From a checkpoint of a small contrastive image-text model.
Model: encoder arch mlp_mixer, encoder norm rmsnorm, encoder layers 8, encoder width 320, text encoder layers 8.
Training: muon at rate 0.0054, batches of 256.
Data: trained on photos with spoken descriptions (Open Images, Localized Narratives), 203450 training examples, 10.4 epochs.
Rows from block 5 of the image encoder of a small contrastive image-text model, named by matrix and row number. Rows with one number belong to one neuron. Each number is 128 + 24 x the weight over its row's rms, rounded and kept within 0 to 255. All counts start at 0.
After each neuron's rows are labels from the 100 images, of 14848, where the neuron reaches its highest value: "responds to" is what is common among them. Only what is clearly more common there than usual is listed. The data: photos with spoken descriptions (Open Images, Localized Narratives). In brackets: how many of the 100, against the usual share in percent.
# fc1: MLP up (encoder.blocks.5.mlp.fc1.weight, 1280x320), inputs 0-79
# fc2: MLP down (encoder.blocks.5.mlp.fc2.weight, 320x1280, transposed), outputs 0-79

fc1.216 [100 111 108 145 146 134 132 117  99  66 137 144 116 137  95 114 188 109 133 151 155  92 115 124 123  85 111 154 149 163 112 116  78 109 127 114  64 141 148 117 132 117 143 122 129 148 132 141 158 109 111 137 105 148 136 128 104  91 128 113 112 127 112 122 168 151 158 123 131 113  97 144 129 155 112 112 150 100 129 132]
fc2.216 [146 101 141 128 143 114 153 121 140  82 137 150 180  67  96  96 101 180 119 137 119 184 115 158 140 147  98  89 102 136 160 142 102 166 118 128 159 121 119 111 142  99 114 150 147 152 114 169 129  92 116 150 147 140 159 115 107 142 156 108 127 133  96 139 128 162 124 110 113 115 111 124 101 137  84 122 132 117  87 128]
responds to: text has "table" (44 vs 12.8)

fc1.564 [105 154 161 132 124 140 127 123 147 133 117 100 110  99  93  96  63  88 141  93 132 142 166 105 138 140 105  82  75 132 114 156 138 111 116 141 169 124 108 105 154 140 153 147 144 138 126 146 150 134 122 149 136  90 166 111 149 130  62 128 133 141 120 143 135 122 109 157 148 107  81 101 111 148 136 164  64 151 150 111]
fc2.564 [ 84 108 158 143 122 127 141 105 107 144 144 136 111 149 112 103 110  93  98 143 122 106  76 148 145  87 126 126 145 100 116 145 142 121 146 128 135  88 107 135 123 106 115 125 165 158 146 157  91  93 102 123 109  74 170 106 153 160 106 123 114 108 141 113 126 147 122 105 118 160 143 155 187  76 174 127 130 144 140 129]
responds to: text has "woman" (32 vs 8.9)

fc1.238 [128 109 119 135 115 170 143 116 125 175 116 122 148 124 137 139 133  99  87 141 130 134 168 111 146  98 160 128 133 120 147 129  98 126 114 100 151 126 107  91 131 100 141  98 146 100 103 158 115 144 153  88 126 151 116 173 133 112  75 129 143 110  78 116 129 122  89 122 164 130 123  97 122  84 152 112 110 176 105 147]
fc2.238 [ 86 143 115 128 150 112 119 118 157  95  80 112 161  87 123  87 122 130 173  83 136 128 125 139 105 143 110 133 101 140 162 108 141 154 107 112 173 166 133 148 127 163 129 130 169 151 126  73 139 110  67 188 143 138 202 138 152 120 144 173 109 131 124 164 146 205 112 135 114 142 107 127 154 102 149 131 113 119 150 163]
responds to: text has "table" (36 vs 12.8)

fc1.442 [123 153 169 142 130 133 110 124 103 166 183  93 112 120 136 133 123 157 101 148 108  83  99 111 138  61 134 178 144 145 150 133 172  65 149 138  65 170 106 110 119 185 128 139  99 131  95 153 127 144 139 147 167  72 150 115 124 110 133 122 125 165 120 107 118 129 139 122 131 116 162 115 110 122  81 159 136 145 151 122]
fc2.442 [141 100 117 124 125 116 116  94 125 137 134 181 137 117 116  88 113 103 106 143 107 137 201 110 104 105 117 107  81 119 121 183 129 112 158 132 134 134 170 159 113 124 131 187 111 125 109 119  95 137 173 126 129 112  92 138  84 142 162 123 122 150 145 137  93 137  90 113  94 160 138 100 122 133 156  99 176 124  99  87]
responds to: text has "table" (30 vs 12.8)

fc1.520 [136 155 157 177 107 127  92 155 130  96 142 138 101 152 111 144 119 120  94 107 125 153 137 142  99 121 167  92 135 101 145  91 116 118 119 149 134 174  76 102 141 144 133 135  93 131 138 130 129 101 150 156 164 129 139 102 120 118 100 102  88 145 142 124 111 121 108 133 123 107 130 118 140 145 167  89 107 140 130 108]
fc2.520 [150  97 184 136 123 140 137 156 158  93 146 108 146 128 155 155 118 135 171  91 132 142  91 134  82 121  78 119 137 134  72 130  99  86 129 135 156 144 111 144 140 138 112 140 122 155 140 117 115 105 135 115 117 166 113 107 125 120  76  82 116 101 112 136 127 105 129 148 111  65 137 148 117 144  99 139 110  91 119 106]
responds to: text has "people" (45 vs 22.2)

fc1.622 [104 146 141 114 113 119 100 118 158 127 131 132 160 112 148 102 131 100 111 133 128 140 119 162 130 138 135  99 125 109 115 152 169  97 130 158 141  95 151 122 112  93 154 110 122 114 121 143 175 118  82 132  85 119 121 168 172 108 101 109 163 145  83 188 137 190 102 109 126 121 128  99 120 103 149  58 140 126 145 153]
fc2.622 [113  97 147 128 150 144 140 110 146 143 124 121 173 103 147 112 134 132  93  98 145 116 150 158 135 118 124 135 158  80 115  86 135 104  91 105 176 107 126 107 100 110 159 124 148 151 123 197 112  97 133  88  88  78 114 114  92 136  68 151 135  97 117 112 173 153 159 169 131 144 168 129 106 136 164 135 109 128 111 137]
responds to: text has "woman" (38 vs 8.9); text has "wearing" (31 vs 12.4)

fc1.214 [126 170 111 162 105 123 157 144 126 169 134 117 116 113 108 116 108  92 127  86 140 135 119 105 147 130 132 118 157 117 107  89 138 126 133 139  97 149 115 162 138 120 156 162 153 120 143 168 114 148 128 132 148  97 132 133 140 106 105 121 135 125 164 107 164 140 128 169 114 154 111 123 162 139 120 164  93 113 131 149]
fc2.214 [127 125 143 116 157 126 136 111 140 122 140 160 174 122 154 108 124  99 120  91 124 134 152 112 128 134  92 112 129 135 116 106 143  73  92 124 173 117 126 133 129  97 141 126 114 122 111 107 126  95 141 134 126  79 119 116 117 122 101 106  81 114 129 115 108 134 164 135 136 147 103 101 107 122 149 100 139 108  82 148]
responds to: text has "table" (33 vs 12.8)

fc1.740 [124  89  83 110 119  99 145 151 149  35 125 121 142  85 122 112 135 181  98 134 152 127 115 152 138  82 119 137 103 131 119 136  98 125 101 107 130 114 125 151 162 100 158 133 161 118 104 132 138 116  98 151 163 133 134 128 150 123 116 136  97 118 170 124 134 101 100 125 145 136 132 126 162  96 116 124 154  91 131 134]
fc2.740 [137 176 144  86 149 131 101 143 154 122 129 122 149 120 130  98 111 153  99 122 138  95 135  98 107 114 108 156  88 156  94 138 121 170  83 151 127 123 121  98 126  89 101 132 110 124 136 138 143 125 120 171  99 164 121 109 124 147 129 143 135 130 131 118 141 137  98 102 164 140 128 109 108 184 164  98 137 112 155 134]
responds to: text has "table" (33 vs 12.8)