Weights of a small contrastive image-text model.
Model: 13.9M parameters, encoder activation gelu_tanh, encoder patch size [8, 8], encoder width 320, text encoder width 256, text encoder layers 8.
Training: muon at rate 0.0054, 8300 steps, batches of 256.
Data: trained on photos with spoken descriptions (Open Images, Localized Narratives), 203450 training examples, 10.4 epochs.
Rows from block 3 of the image encoder, named by matrix and row number. Each number is 128 + 24 x the weight over its row's rms, rounded and kept within 0 to 255. All counts start at 0. Numbers have three digits each. After the name is the row's rms in percent of the matrix's.
# fc2: token-mixing MLP down (encoder.blocks.3.mixer.f.fc2.weight, 64x160), inputs 0-159
fc2.0 077:124119120146140124149142134133114124144141153149086113089137087130139158124150100129130110132150083129072129110159120167129110122117116190136131127102149118112130124127129119119093084133088162116160153117130119114148130150119136185138154146128150131109122154138133084127124157131118131146147172151122138109144133117105124143171143124152162125157105124171156090123108121122168164095101121142150129133135169133118115163179171091087167127133179103174139139165113160113178126111195124
fc2.1 092:109097137096134129134145098157069110114144127112074140123113102169121117091126127130114122171124098138121119131103111092153162105148121131149135145176078117163113131135138088144124151129151127159091133107098154106115072143130134143124110134064117118132116130133123113100107136131137177152099135129140180144100105100146100107133147108122144147122157125121109172128170115148117142172148160115140144122143113139097172153105086078117125114120152128170152176075098135151154142128112107
fc2.2 095:169119156113160110093120171106134128160146143101142147114149103096132108126108142099126086145106132168113173099135093126111118094094106182128176117121104120124168155130116120130103117131159100108143125144135115109119108108150128158094139102169145092116088123126150131135160143136125115107137175140105129183183168184122144136169109135178169099135131147132134109133122095093093065119081159136110137143117123137130109114167108108132132141134134152117127123098116159097135139106116118
fc2.3 093:169111136133117163119149139108197146101118150154191092115142160155116149136146122132144158130160173144136128168099126188114106148117142094150119105094122130170115122129134104115151109097141144141096174143130156124110136111110137145085107132153138083096136150109137127120154137145123099133146143161096082125126137157146183139123141084110079148140134148116123115161117106121127136160159132097145094120108100115133104075138134122118136128149112091071166111153111116165129143137136147
fc2.4 097:141153107145129107119095107108111108111139183070091143140160100092104152153135111147071138123174156158109123128125113106103159103123135091123167119132144156122108146126110123143141097112116145109148115170110119117137136133118121097140123117118098150137129128146165129135122157147117148112123156118112113140119167127088074151146125143107131120102110138190136137151075164126146076082119072138118134100118118163124113095139182138130140093152117072087131149149125159099150126149124159
fc2.5 092:130119112162107166125143131139147116113095122096110123154152146132090103095131127163123146150127166180145133144115149159125109139142143107150141138103093142137134119138099140110128133175114126119126135117178095108171116079112108115130154120137082144105157157078151123116153107167134142120184110137149122131157141178136141130104125139134170092111094078072101134095104169120101158137147101168122121145140100153108110163090110136163134126151090151154123102104076112141122100124135129
fc2.6 085:115170098069118128132144150113141127093098123130129139154086120125123136132122145149122123134116151140139124111109108136121134163110101080148130114134152137115130135122124129110148109130122178155116117122139103131128141134125128080156106124166164172113121128120130133174177088148106129124126094100162119112106128115090142136117114101123095128136140142133095128109116168185150140106137091179164120178137128085170103152151121159145085139114216126146121135147123066171107154145155121
fc2.7 106:088145141153151118117100125145149108124158102113136139143165124118106135160112082145127123098145153143144145105170128060143180134136128153060098141115133149156135137099132182159150116080136094123120107115109144128106118099107143151142153132156168110155152100127137151084134156130139110080124122131135133130126140173155115142091089122158132133109138109097128105154179124111100134153106174161106137107095115154133145102091113138138125158178098147125136127124178176119124120116138130
fc2.8 091:151146147150130152139117125130135145150059134109115154158131114135128113143138100105064114146137142122104107147150125120097123159115094138159147175139160139087120139098115202151143118139097128120100142124152128167117131110103139078127132129106102096144081175135144109144175140140126114125146108119123107131140109174114151134124114173085096168121127171095137150146145120114151124096133136180141119172132140101163100117145138112132145101149132114105146097140093098124096122167086158
fc2.9 093:136115104098129160114156166107104122113127135062128167131116169145091153123128121139166123144148091147134118124111109100135103116163118121189167115143144128116127174127129150145123158129143131153111097099116121138137156147122101100137134158130098177106072081060140113127115138105154136128122120141139139114142155090139101134127156123113146115125184148155103104088138145128127087128137113085136093071111113175127130165132114089093148123138127117148102155128121150098137161111140166
fc2.10 104:104124177098139134144151148096096115119115084153173124102149150142105133156146105163082129108157094107151117101161132099141089132141145126092104102133145100099118134136156104105170104154116122099178105088126124145128166097182129062106180125124151123136073142093092124131107156132122137137141175105117100102120120126144132153118110180108129146111112099097162125141098074144126148136141132100143129125127128121124100115138170143107122138159160137127123161127144123105123143115160117
fc2.11 109:140173116116110127113135100126144121160073112097098074131084155113129140141143145134113129089114103154132098182166144131128146125186142113125094108145136115141170118130158069099114118115145132163130153140097118134101115093071117087108106156112116140130145138113132146109173095128145151114147121141120121122162134149114159107126107109110088119126120114160117112128174136143101142120128135130109126099109084091107163116144162108141151136170132130065143137133137080092138159148115170
fc2.12 094:079125088099114140146122093078116123112141153157133118118145136112108149140136167120159125100116147156160129164162119102121130141108122110128109142133144069155130059139124144100169159123131102097130146113113139152108130151125142120166145103093118122153135108169158179145120146060125104129115091131124134125106157122129129158152130150116089144129142159124112113148159118144168131110092120125096121170103111140162172109165121153148116157071111168085126130090129100142110098127135117
fc2.13 101:152083174145106135121102165138152117137187146107149147095107134143172124115135133133099146116138119156115148133093099119139130148126132118151119139153121106100139102146154172178115125137181134074118173149141135130128129145136129106107118134089134134144108134132121110149171119129118164116127136116097104110112117125117149117107143118119113098111138076111157132141102086101146108110132083097126118139146164129128094118170141102122125081080151149212100125123128078122084083149155128
fc2.14 103:082157119143138162145138117155137127147166129116133136136124144137114135098151085167129157157152122117158119117108112116105157116097112071137110163119105166114148178133115091092131107111085117120135111128154117127139152103133138126107120126099152146174119124160117136137111067130143102139076102132123129127163132122147150134096103098063122098129112133135096126122064137139113105104158096155187135157121139127125158141144146112153123151093096140128112147151105143157070137161164165
fc2.15 096:116082132123145136100116133175152099120141127127134123102130157115121098136122136117086134119124121123138104138104132130162143081135129140154113121147141129151153129154120140106116137156108084149139146173103123143139136089128063074138103115140106126151162141154120109132104098114127048134154115163118146160093142136128099130147170108111129173152127110149134122129183135104118118072136150151063116100150131129135105100151123161106149127122149102088142094108195148165106133115122156
fc2.16 081:083139135113136157132123100144126134124085120149092110098136119146163106168125163139115147107146095112108165150081116142180159111117103161150136139168149172146129119146170096105145142157143156111149157160143123128116127132082118112136116128085100125156074148155133099118158089161117130116112156128120137142090084128161127131080122093114117130147133138088143118105061151153097163151166128105145150097137139111110141140131154117127109109079110119136124075149109126128101111099119114
fc2.17 105:130137065089111141137119115130102113128150130091101091129153127148119144097117144151093107150086138111109122155128134161142117122157114151118151089161091148144137113140146115145128133137166147127148095121111081123161133167177114119149172151099130156151119133141138129123075071118123150149088124163113092105072126112145117135146114134107119119118099109151109154123091095142166136134178135149127126097118120162127138122098118132090123176097170128093087080161139119104112146159126105
fc2.18 100:128155171150122158141122103111089089139157105138139103134118116143147099126088113127136142105147138143154119130093119117208113110119128089162120102160119128177090125150125106168147176132126106123111050112148131134113157101106124103150151108133128133114096127122127150123126139133117143167116127088091141129142111125122148096132136134144121150115179104157115085143131113096138128093151094071161144137154145113093128137142117160080136095119118127140139071178152118110151148118150112
fc2.19 101:098101114098130114142137151142168135137113093159154123117127157141109125112116127111112146096127093129147123126090136112126089140123135107109094113154158108104168145133164085079132114128132127131159169156128072156127107121136134132139099103113155129096159128145057143123163123132137131137157133130142105142198109106141135116155117119143158158146151102137138132143120168131140131117098161097143117090119084076117102135096134101111156145094102109111167105164181111137106114117061118
fc2.20 102:120155126119123138111125114107063155147116155135127133151149174117150116099143133114141146114112159139079144113108111164106060151165082135145107149120153124143115112151128114130134108104130120089129138104113108128102152145120136141134091123105138149093136095135096149142118132104143155112098127127135189122105134171157127133096158125120127145156101124107109129137091084102128089150120102118124134148130137104165095113167139132156115125139077114131133103125052155115157103153085198
fc2.21 107:162154112133096136147147104148117130141129083105083123143116167128107113173124101139106159140147134120119121147150140114131092148107150103144147142099129125133070132141161115107148154125111126128091132153157192146126119111154109127126087166137116135082107155131103139139110125164108114140150121141141118142072112096141146116118108140122150102172106127132131125108140059138104108138149098134068138120135133139156124095137154126109118108066068101135091181113161123140134122108138073
fc2.22 094:094096095133156137106147115149140135083092036127161100092110173131124142146130127119090154104129143130146123118146143121132115114143088136162096158159144109100138131136168115156137113123127110114117132100144095110126149114108143166135149125094083137089121126157155082141140075152162156102060160161118094112112122129113103115114132128125131097140109117121116132141136106108097148146160120128119128128112134107107155123132152086135111121139182114125125105162118117103170141175107169
fc2.23 096:109159158133120153122130140109093113095127127081089110168108121146169158119138136115093141093074096128119109136058114132152073116123144145150088190149111081131084089134156120120139155141144140167092091149139160130125143136137132120150183150107094115130137121165103137148126176124127151111128142112136153126158143103115090134158176123103125081112156127120155146131087130107127101100147123154114142113109137126104140122112124150130116114121163118153134121127122096072146112136110113
fc2.24 092:151110080136159149123112087157097127138129121142192137131092116147132141124141120113091123140101111139115143079143136145097122122130147134129128156140126083119138140113122112121134140142155145069131154134131125067069119107131136095130108130065106153051131146151121110151113140147132154162133103096150183126162102128124154081138155161137104115100123085125124067158158157138109134097140123163103183114144117137146137120113130124112151128110138126130099127120082111145111134132148124
fc2.25 100:113074089143165121120130152140114170116130148171069084113121114105089178123125136153117122142126136121133118130106124084100129119200085143120125125117151080086111130113119120150137143115103130100110120106132101147125107100144108112158188093131133129098084105086126157120097119114149136148134117142119085120121137155134120101149149139129158139139081098141101168069144118125157130142100155133154107097062156157141115142129110136142130132124124146107097124106123139132171148117119114
fc2.26 101:127118095160120153140148142128114098095084107156115113127100166147157098139090132087170152134113089083083137142096141062146127064145103140121125092140155113141117143153155110141116117130122118196113116146119163112128111129104098131145125144122125101168092151111126164130165102129171150125096079146103123138143123118126106114139129125140114109123119166133168117147108119142115110118179104100120115150131118119072127106117138140135171133121107124183112121124123148171118121098101092
fc2.27 108:147145117067108122138180148133122146115117141120216120139111125126109140178165136141121146135075086127096113139119124136116126121130166132175134162145151107080119089116101112124115119138139117107131115110125114125106143080148145138141100117118103080156099119116093125116100128117146147143133129139165139129095086095128167101150147074141131130173140126145105121110116150126167144122107125134158143092123085094097142194103146118111132104120117109111089103104133125092141132133100100
fc2.28 107:120143131138113147151120103137147130098123118134105151142073172168168102065095130106124143124110142082143127128105125100134143118121093119141126086156083112100131098124185132098123148120156133100137126125140101148110098126138131138147114120118152128116113111119105127114154121131125143138139092085136122135060104113133111174135121173151149106148141137139132168135138131109131134133088134103141151112142138167114100096120125148115123117106110163068099100129016141127145115111114152
fc2.29 103:150117095135132161149141136155096139153135079124122141133119122114120144087148153114126137077098092111166127109143136125153125114140133098130143094132075136153101130122109151122112148154184156142122122151132156145151103118120110105158130149120107140070161155157073144138133115126132164148078152156128127127114146104142144065109137115136118112105143137142150118155113126109083095113122102112105093081135143148088116113108117182171138132120131136134130111070082132157066116138154109
fc2.30 107:139115091105109127133129138136104092125080100144137100117153148184163127143165144121161121149113070150105142084193153084123118103137138149126110084150102093138170147134101157136123128123099124111159175111167131126157105124091109153142083090153095106173135158130124114117078108075111117168097137102135158110135110102143124142140143113118123088125078118120128123082132130107107119146129099159122145123171123106131135126136102108131129126128130109126155147112112132097108101148157121
fc2.31 101:104110087132152112112122100145105143114170130170148130144126143138149121075116131153108114120125131088115112119112113153077117128125151159159110100115092081076081126108116113105105124148115114150136147107146092092137109149103148134129146116135076101134126119119147146161159122133148110109138131108187160145127121094172084137122140119109155111136155124119121137129086108140151111141117117146122071149132162085139123122105104173161156121122127181135136119099186072095102152125145150
fc2.32 093:121131135112142111117137130135115117125116115118115135130127138109111149125154122124109160159135132108124149114111113132159153111158174151171175127110144078125102167117083110138094138112104141148123102099146153128164132107152108095102130143141131141115150155146149025108132159125109118153127155127123146169108125089110154132116128182106100109113088115077125117153124101100157141128179114103167123142108171149150115151095141170131128104128150132130147122086137080119153174094162145
fc2.33 102:100184176143130098135126100102137132138121115142114125120111102137137123124117152133129114113096091079121124103123148128099136101139105154138152036119124123135131159121156189112119122141139145135084094159158104135158124114139121149108148126072132121107155073117125106129112139133148143161113134081132123128141105109167138108133106152125150175157152115143135106083139132175103131164094116129144100094103134119155146140156110120124108129132131128097122083075156121090173103126158141
fc2.34 106:126116119076113125098142101131149124121161159144075097160131155140127150141137138137143106119099099076145104129125156123103153090120096133134105092142113139144134129113091077113141139115151107124122126131134113111140089118069154130129127162135137172083101155083163091109103127171143123101151083132099113090135119156147103118115112072163119077110136126128162140161127110125120116155145138130137101156191128156145110123103102091112156144167135135134130130160132146143096140120153087
fc2.35 105:162121119113119163145090146162150159149100121147130142118143060153157134118112105112116140145086134107145144097125143170167109164124129109153112131157148131132115129127157094148114100132120119114117135129076098095118150138146128147099142123112153129129133140133125100137090171118121126109178103130152146108124085122155106109118158078142132113127104145098078058112158141121155135080082110103129141105106124087084154107115114157102082146130133136132142129117143137106079132104083097
fc2.36 099:107130118133131112093167146133147147128106129131115100095058120138114087108123134118172111117087114123112091121114124102099122144116153148135131131135130139128102100121134141113136122109142126120099114120149154108144101123090129137153094115146117112063156121151129142113165125092154129152121109123134165105090113123138142128150164144119111113110145111105179155085096096154141116133055153139102138154179101145064143135126077156152134159091111125096128128105074155120164091147099136
fc2.37 098:160112125091099142145175118098115095122141133139084150119103113161133134082136122132099129101140134113132106106082128111163133152129183121139115159121103085098175142128090100121132137134139125128157130117089127134134122123118136135160126176173121127111111137119121128122115135103142170114058122145146108136131140108127096166128125130118156100104125127095107123171115099111080115131128093167056115139132167157139120095133080143098101140125095171170103138119123117148101103128097088
fc2.38 103:089131113118144118118111083145136133096125115137114133154105106128127150098118139148140091076141093146085147106116123153155125165115132097115156146146122119085091098086084121128117146110111141113127082145151159098124159149091153150096137159127115136100104136143084084145050097160148109114138145114110112109172149131127090143125123158120110100110122139098139144113142140124118109113154185132131151125133136149118118128106113095148100153148128149183114094120147145150162180149173110
fc2.39 095:126148112170108119120122068171092125137151114147130123096145102124117126107074180122132146098151144094116124139122156133115125124116129130139125155125163100151116160126114151100137089125135112144114078081116124190120147138122082113149155132141150123100111129186125121123150150122143118116137084138136143091109144111134112110087094095144107138114133092191111161172136120148185113125106093152150101122123152123079127146118103131124056122145147119128106115135141078133143121120129135
fc2.40 098:161094149090120122085147123144122101129125072159090129145145110093142110121124116142106116138151156184121146131117164131131132126088135189126146128117125096139087109121105128153125127128082110116100124148111131127093132146103100120120148136117098099124126121148116166160100123154099162135126132128106091167084123141118148094100131191107117133092060134098135104155125118148137115109138142129160120075093151109107145175130124095088165152116140109163126096162113122142152162121135100
fc2.41 103:138124112155141133148122122116141119176159103108180121119124130150098111117109129176106117100172114105174117138131149143111121153131091124140099140151146164156137168106117118103141125143113113173100145124115175145112121120083104161161168124103146124144111136112144119088102152116090100092126157105106103155132083114096061107160125104118119128071163144165116169091104131146162087108124094120139109149109150142151107147084138122136126143125144123121150130096094121080143134150120138
fc2.42 101:109108146129089104125122118101127108097154157141120121098146116129113132134104152128121151129146109124139109100131120114111125093129120147128129146125120121117138098131142166116089187102134070170129106121141062083097091152106158098144155132121115137088127162076127145134172121120132109140159086112134101148158088121138174126121135128147116126152145118102129134180104106166111109115122131128130172062124125100099141102100128058145148148143151074120123129097124142147088136137146166
fc2.43 108:127065139165138138133119130100143104058131139116156133170130078088133118115154133106145126144104105137097147155148157089133105146138087178127122095146137126108111127161092081125169083147098153133088135125134149084103109152105098143099133123166106101118145133155116143141130107152100119127111104150137100140172132138091165072084136120142117147129124121123111139139156136084162137132068102125147137087113119101127144127095094132108104133117143107129112154135123138164103136126115115
fc2.44 107:125122147109132122120127141098101103123166110139142099161173116137138146118130172142131149112106160130104148153102102156092102123150139135139141091109088112120137091109125148082118146117124150101091141101139116128148085072134116138071069124154128084095130100086118107146150103099134156128160158101094165151099115094118094114116122129105135126093115116165126131149120161122104102172124121164137122155090122124115128112108116152174117090105143123089128165123083163110143086120136111
fc2.45 106:149081119120110165127149117135163107131110130141131119088138127186154105110117158096176087118159147149174123141111165126097142074082113148148155138131150122135133174140092135119118141150134078100098086146116105104112159134137120134126140144126118103114103132127126153118140126128160114111119092099129119117136181111112108103125099116113133137101077170121093114096114124130121123161119144089070088111157165109146136118112109109136102104099113129163102118069132115091105144116142099
fc2.46 108:137127161171190113094090113092087114139092138134114189126087123114137126109116124146137094098144128136107133085130141145109122144091109106152120094141100190096141129100130083163102158130118103067097136123130152145086104148137099163152103127097152087148104135111129165140147104151117086131150148116128175097115134114121167125125128116151147114116112120072154130143110137141070142150166152139140138166131083125160151144123135112132141119160136130116137116106139126130109143137140129
fc2.47 094:137131119101131126141152079155114121092107135115082108101168101118131126143085121128153113119134094107137091125093128113158147070164153127103134150121095139122113122100067122148162144159118125168137126139088137165160082069137154083091111109115112131160144142135131115164123120115126069085099162130135138105120130144119090108108133115106158106113135102143117143139125126126118119133126107178143146125157160087112127113143145123144150136125173108098107136140096066157114135162122153
fc2.48 096:135157142105146108107081137128144107144124147150092139095125112110176139134098104074095089115125146109117149118119109138142130107096130153123154154105159134150122082111105137101132053144156122100143130119104098088124139112130179144099101175131134103128071144105149122156130094134130160140130116158125108123099120138115148110160143198110139130114091123103131109157150141140122126148101159202121125145088116123109156088128133116152105116124136103098164139159135101092108126145109127
fc2.49 089:129140087126103107126126147116089097119158133101120101112150148105107106110107165157123124128106147122115106130076128155103165148102121129123129106101138153134141151114113108137126100154092124116114110155140125100050120099166163146107172082105140129125086116139138106157094086137073107126091123135116141114108100173129108161100150091127136170115133122169133146098138145152086125114167122108110096140096148155098097084165147138130110103172129120167137117141153132120150103124159131
fc2.50 112:139149137080128132045094128099139141115107104167111133104141113141143117158150151108167133168130118097078099151160122107112153114104166101094138178049149126089133124121152143126132141161133137139167129124120146124137126135136084149105174120134100132135119164072115107095145111133125138136129130100129145150153129121109125149120116078134149124131119126104114108105130105177106117110139115099148115177121158138129157162127095137106115110135140177116129114153111117131122133068096118
fc2.51 105:144156097147125122081128126142143136107106115106116127155102137121130147127129137146138135143099141122125128158105141151121134124140112140113096145092100092133167127079097102098134085136139146130143083104065170092119101123135099111098108150144111118146184137153149134122108118119120100133118153125127081097129125146084135129129149171145132149154173126104143088138120121149141114124106146135109124203122104117102134145139112061044148118127105072173119105126132116139141133159121106
fc2.52 105:139156143146135142124145122153124097165128150136073157083100122115166135127104138151091107144090123131138153101118129186126106099117114148116134099150144153121149155126063145119138142108127168106107102109087076090113134097093150116146080109136132107100085115090126114107144178117129093116118117151157164117125113154107138134134093152105131130088145111151137196107147110126125135116146154106134159105123109124136097141153149142100111068141105160111146097129128132096145119168124120
fc2.53 111:062169104130110102137113141170136137115158138105148089115099129070128148123147114129110128087130144141153122113102144072133136093120097097163132100123126123137107114102085178128142149126088129126155170114139105117155168125126167125098102108156128138145107143150126116159092161186124167101168123112131137116131155122081118131082133135137140072138104159151094143138144107117124114108130107140088130083170163122159088144115118119129088101113133151126128120121116161121144102145119123
fc2.54 101:080117119101134107152069113133111136151132135169136146151155104053156105135080146141110096122117167141121170144175121111104117124135107109069137140111112123124091131131114096132120137103084108147147092109130127109139153143076109098086114165127132119124159105147107111159134108115105148143118130124132117084124144153138134105164141131146110092123183163066157166152162112143130132148104085152147106111138112116138137103154118132100147130098139090158122151113136127104121125139153106
fc2.55 081:147116106121096130116171135143125102121125128101138101167157126102091118165115127140147092134114107111133144097141104135131128153127169159128111125116083140145145121112188094145122101114113119134136194137128127169172117088106142133118142140115137095075129166187126120100108163134116067086148157123155128083125120165128109150128070102167116106118133126148105130134116095127156120097122112093104132133138164148132084112147108092146148139127103120167113152086102134163142141108144116
fc2.56 117:123133155133140084106111134099140087160130132153143124091116163104147143126112114083152135126146155157176111149154140124087149107129106117136132088146069131127116117158126104116064162074134112126123112135116104086128123124151121121109141093127136105152136094124151117070121106112096130108107129166107126140125168091135172141099144125108129124136121163143111143100122148079096118153160111062111151112109084140163105105162092127127145104164109127121120129158140143125108113074107119
fc2.57 100:126089140075157141107102134140116126158125126119164107123078118131113118132109135141097152094077119107097153137109106166113085092099121180115130140095137124139126168156120123142175186129102119128132099137144103098140125140120164118150110134104125109104107117122125164121128111153138083160091146140108122107167110132063100096102125173135145107108131126152131128149120131137168186112120114113162121075123154114139154076083127104096093121110131092124124149126148148129140143150144123
fc2.58 092:110090126175066169124118125085136152114114096107128085087124105060143134140142170172109143128138117097088145072137148120126106147112152128125126091155118127121145140136115091115139130131084111113116100153127153147113107109142136092123150093101125118103114093071115142124163123139119146094143103103137156122109134134114104086087075124136101134157139160103119144102145113142106119099101162161164113113136109120154111120139136155147146116122156169113126144114141134182156122137130164
fc2.59 098:115136118118145099129126134147097099096121167154121111082160111093120104144120175140161127070153149151125110148134147098101133154104126080096110171183111176124128089124160118140126105146130115129111153128134121136140155101096108172124101113105138132155136101117119103126117154157108134165135144117098066126132153186137112134125094111138153098146158135169086137144139094164131101136126129106123087101124110122126140122102132136112156096141106098082102137117128135073114125161102166
fc2.60 102:134123119089113123112140121083088070153157133124136144080101107131124110137130157134128105109127143114126110111118138147150120152077098104093132105064160121148142091103179123105121092160145071132096150118120128140116173087111153169136127121118166104115118121157130147180133129083076122113152137137110153144142110124142112159127149096134133173089095115139154131164134147134146141102127149147130141125123157109119118141143143137111142164126127121138117150083052138136129133087104111
fc2.61 095:101153133120113133139105151153115099100123115155063131138112115103120075092126135126134116128117109153112110151127153127102143105114142132118126148120097124123114144099078159153168098140140114156145172134159094178089100182147113140159135136146104151134111141129153151125133109132121112115141118073071089129109115111070156132101112153145148156148085097083102129124122147115121093125158137123105121112129101134131110108095150121168098157128120069151162089136131121083129112161141111
fc2.62 115:137083147104144122135099138160153114112103111130069149129191145089149114141153162113151109147159126148135117147137109096114167154143090122122101122090126147117142142125149132121122124116130136094124151140126139117075126162129109121124083105135140121130092124129160135148081111127128099154098136084131117102146135174112145151111145065121127156148131145131118123081137126161091130074105078111146111168077126129114182106129121110137101114149123175118148174135146115089118094130156132
fc2.63 102:116103091135120150118139112126138113076125109139187139131127142130128091109111154137131122131141090098142108139135121152150089144160104174120120158128137108121158094159096121126129125153122089100128104081110144100119133094131104124148157092126086173139162133143083131126146113107075152127105128104087137115120136110115094134113110105096127131107077142100113135125089148122077113106124097187100119178114149143078155160104150124111104074121147125106084110125163129109113148126136121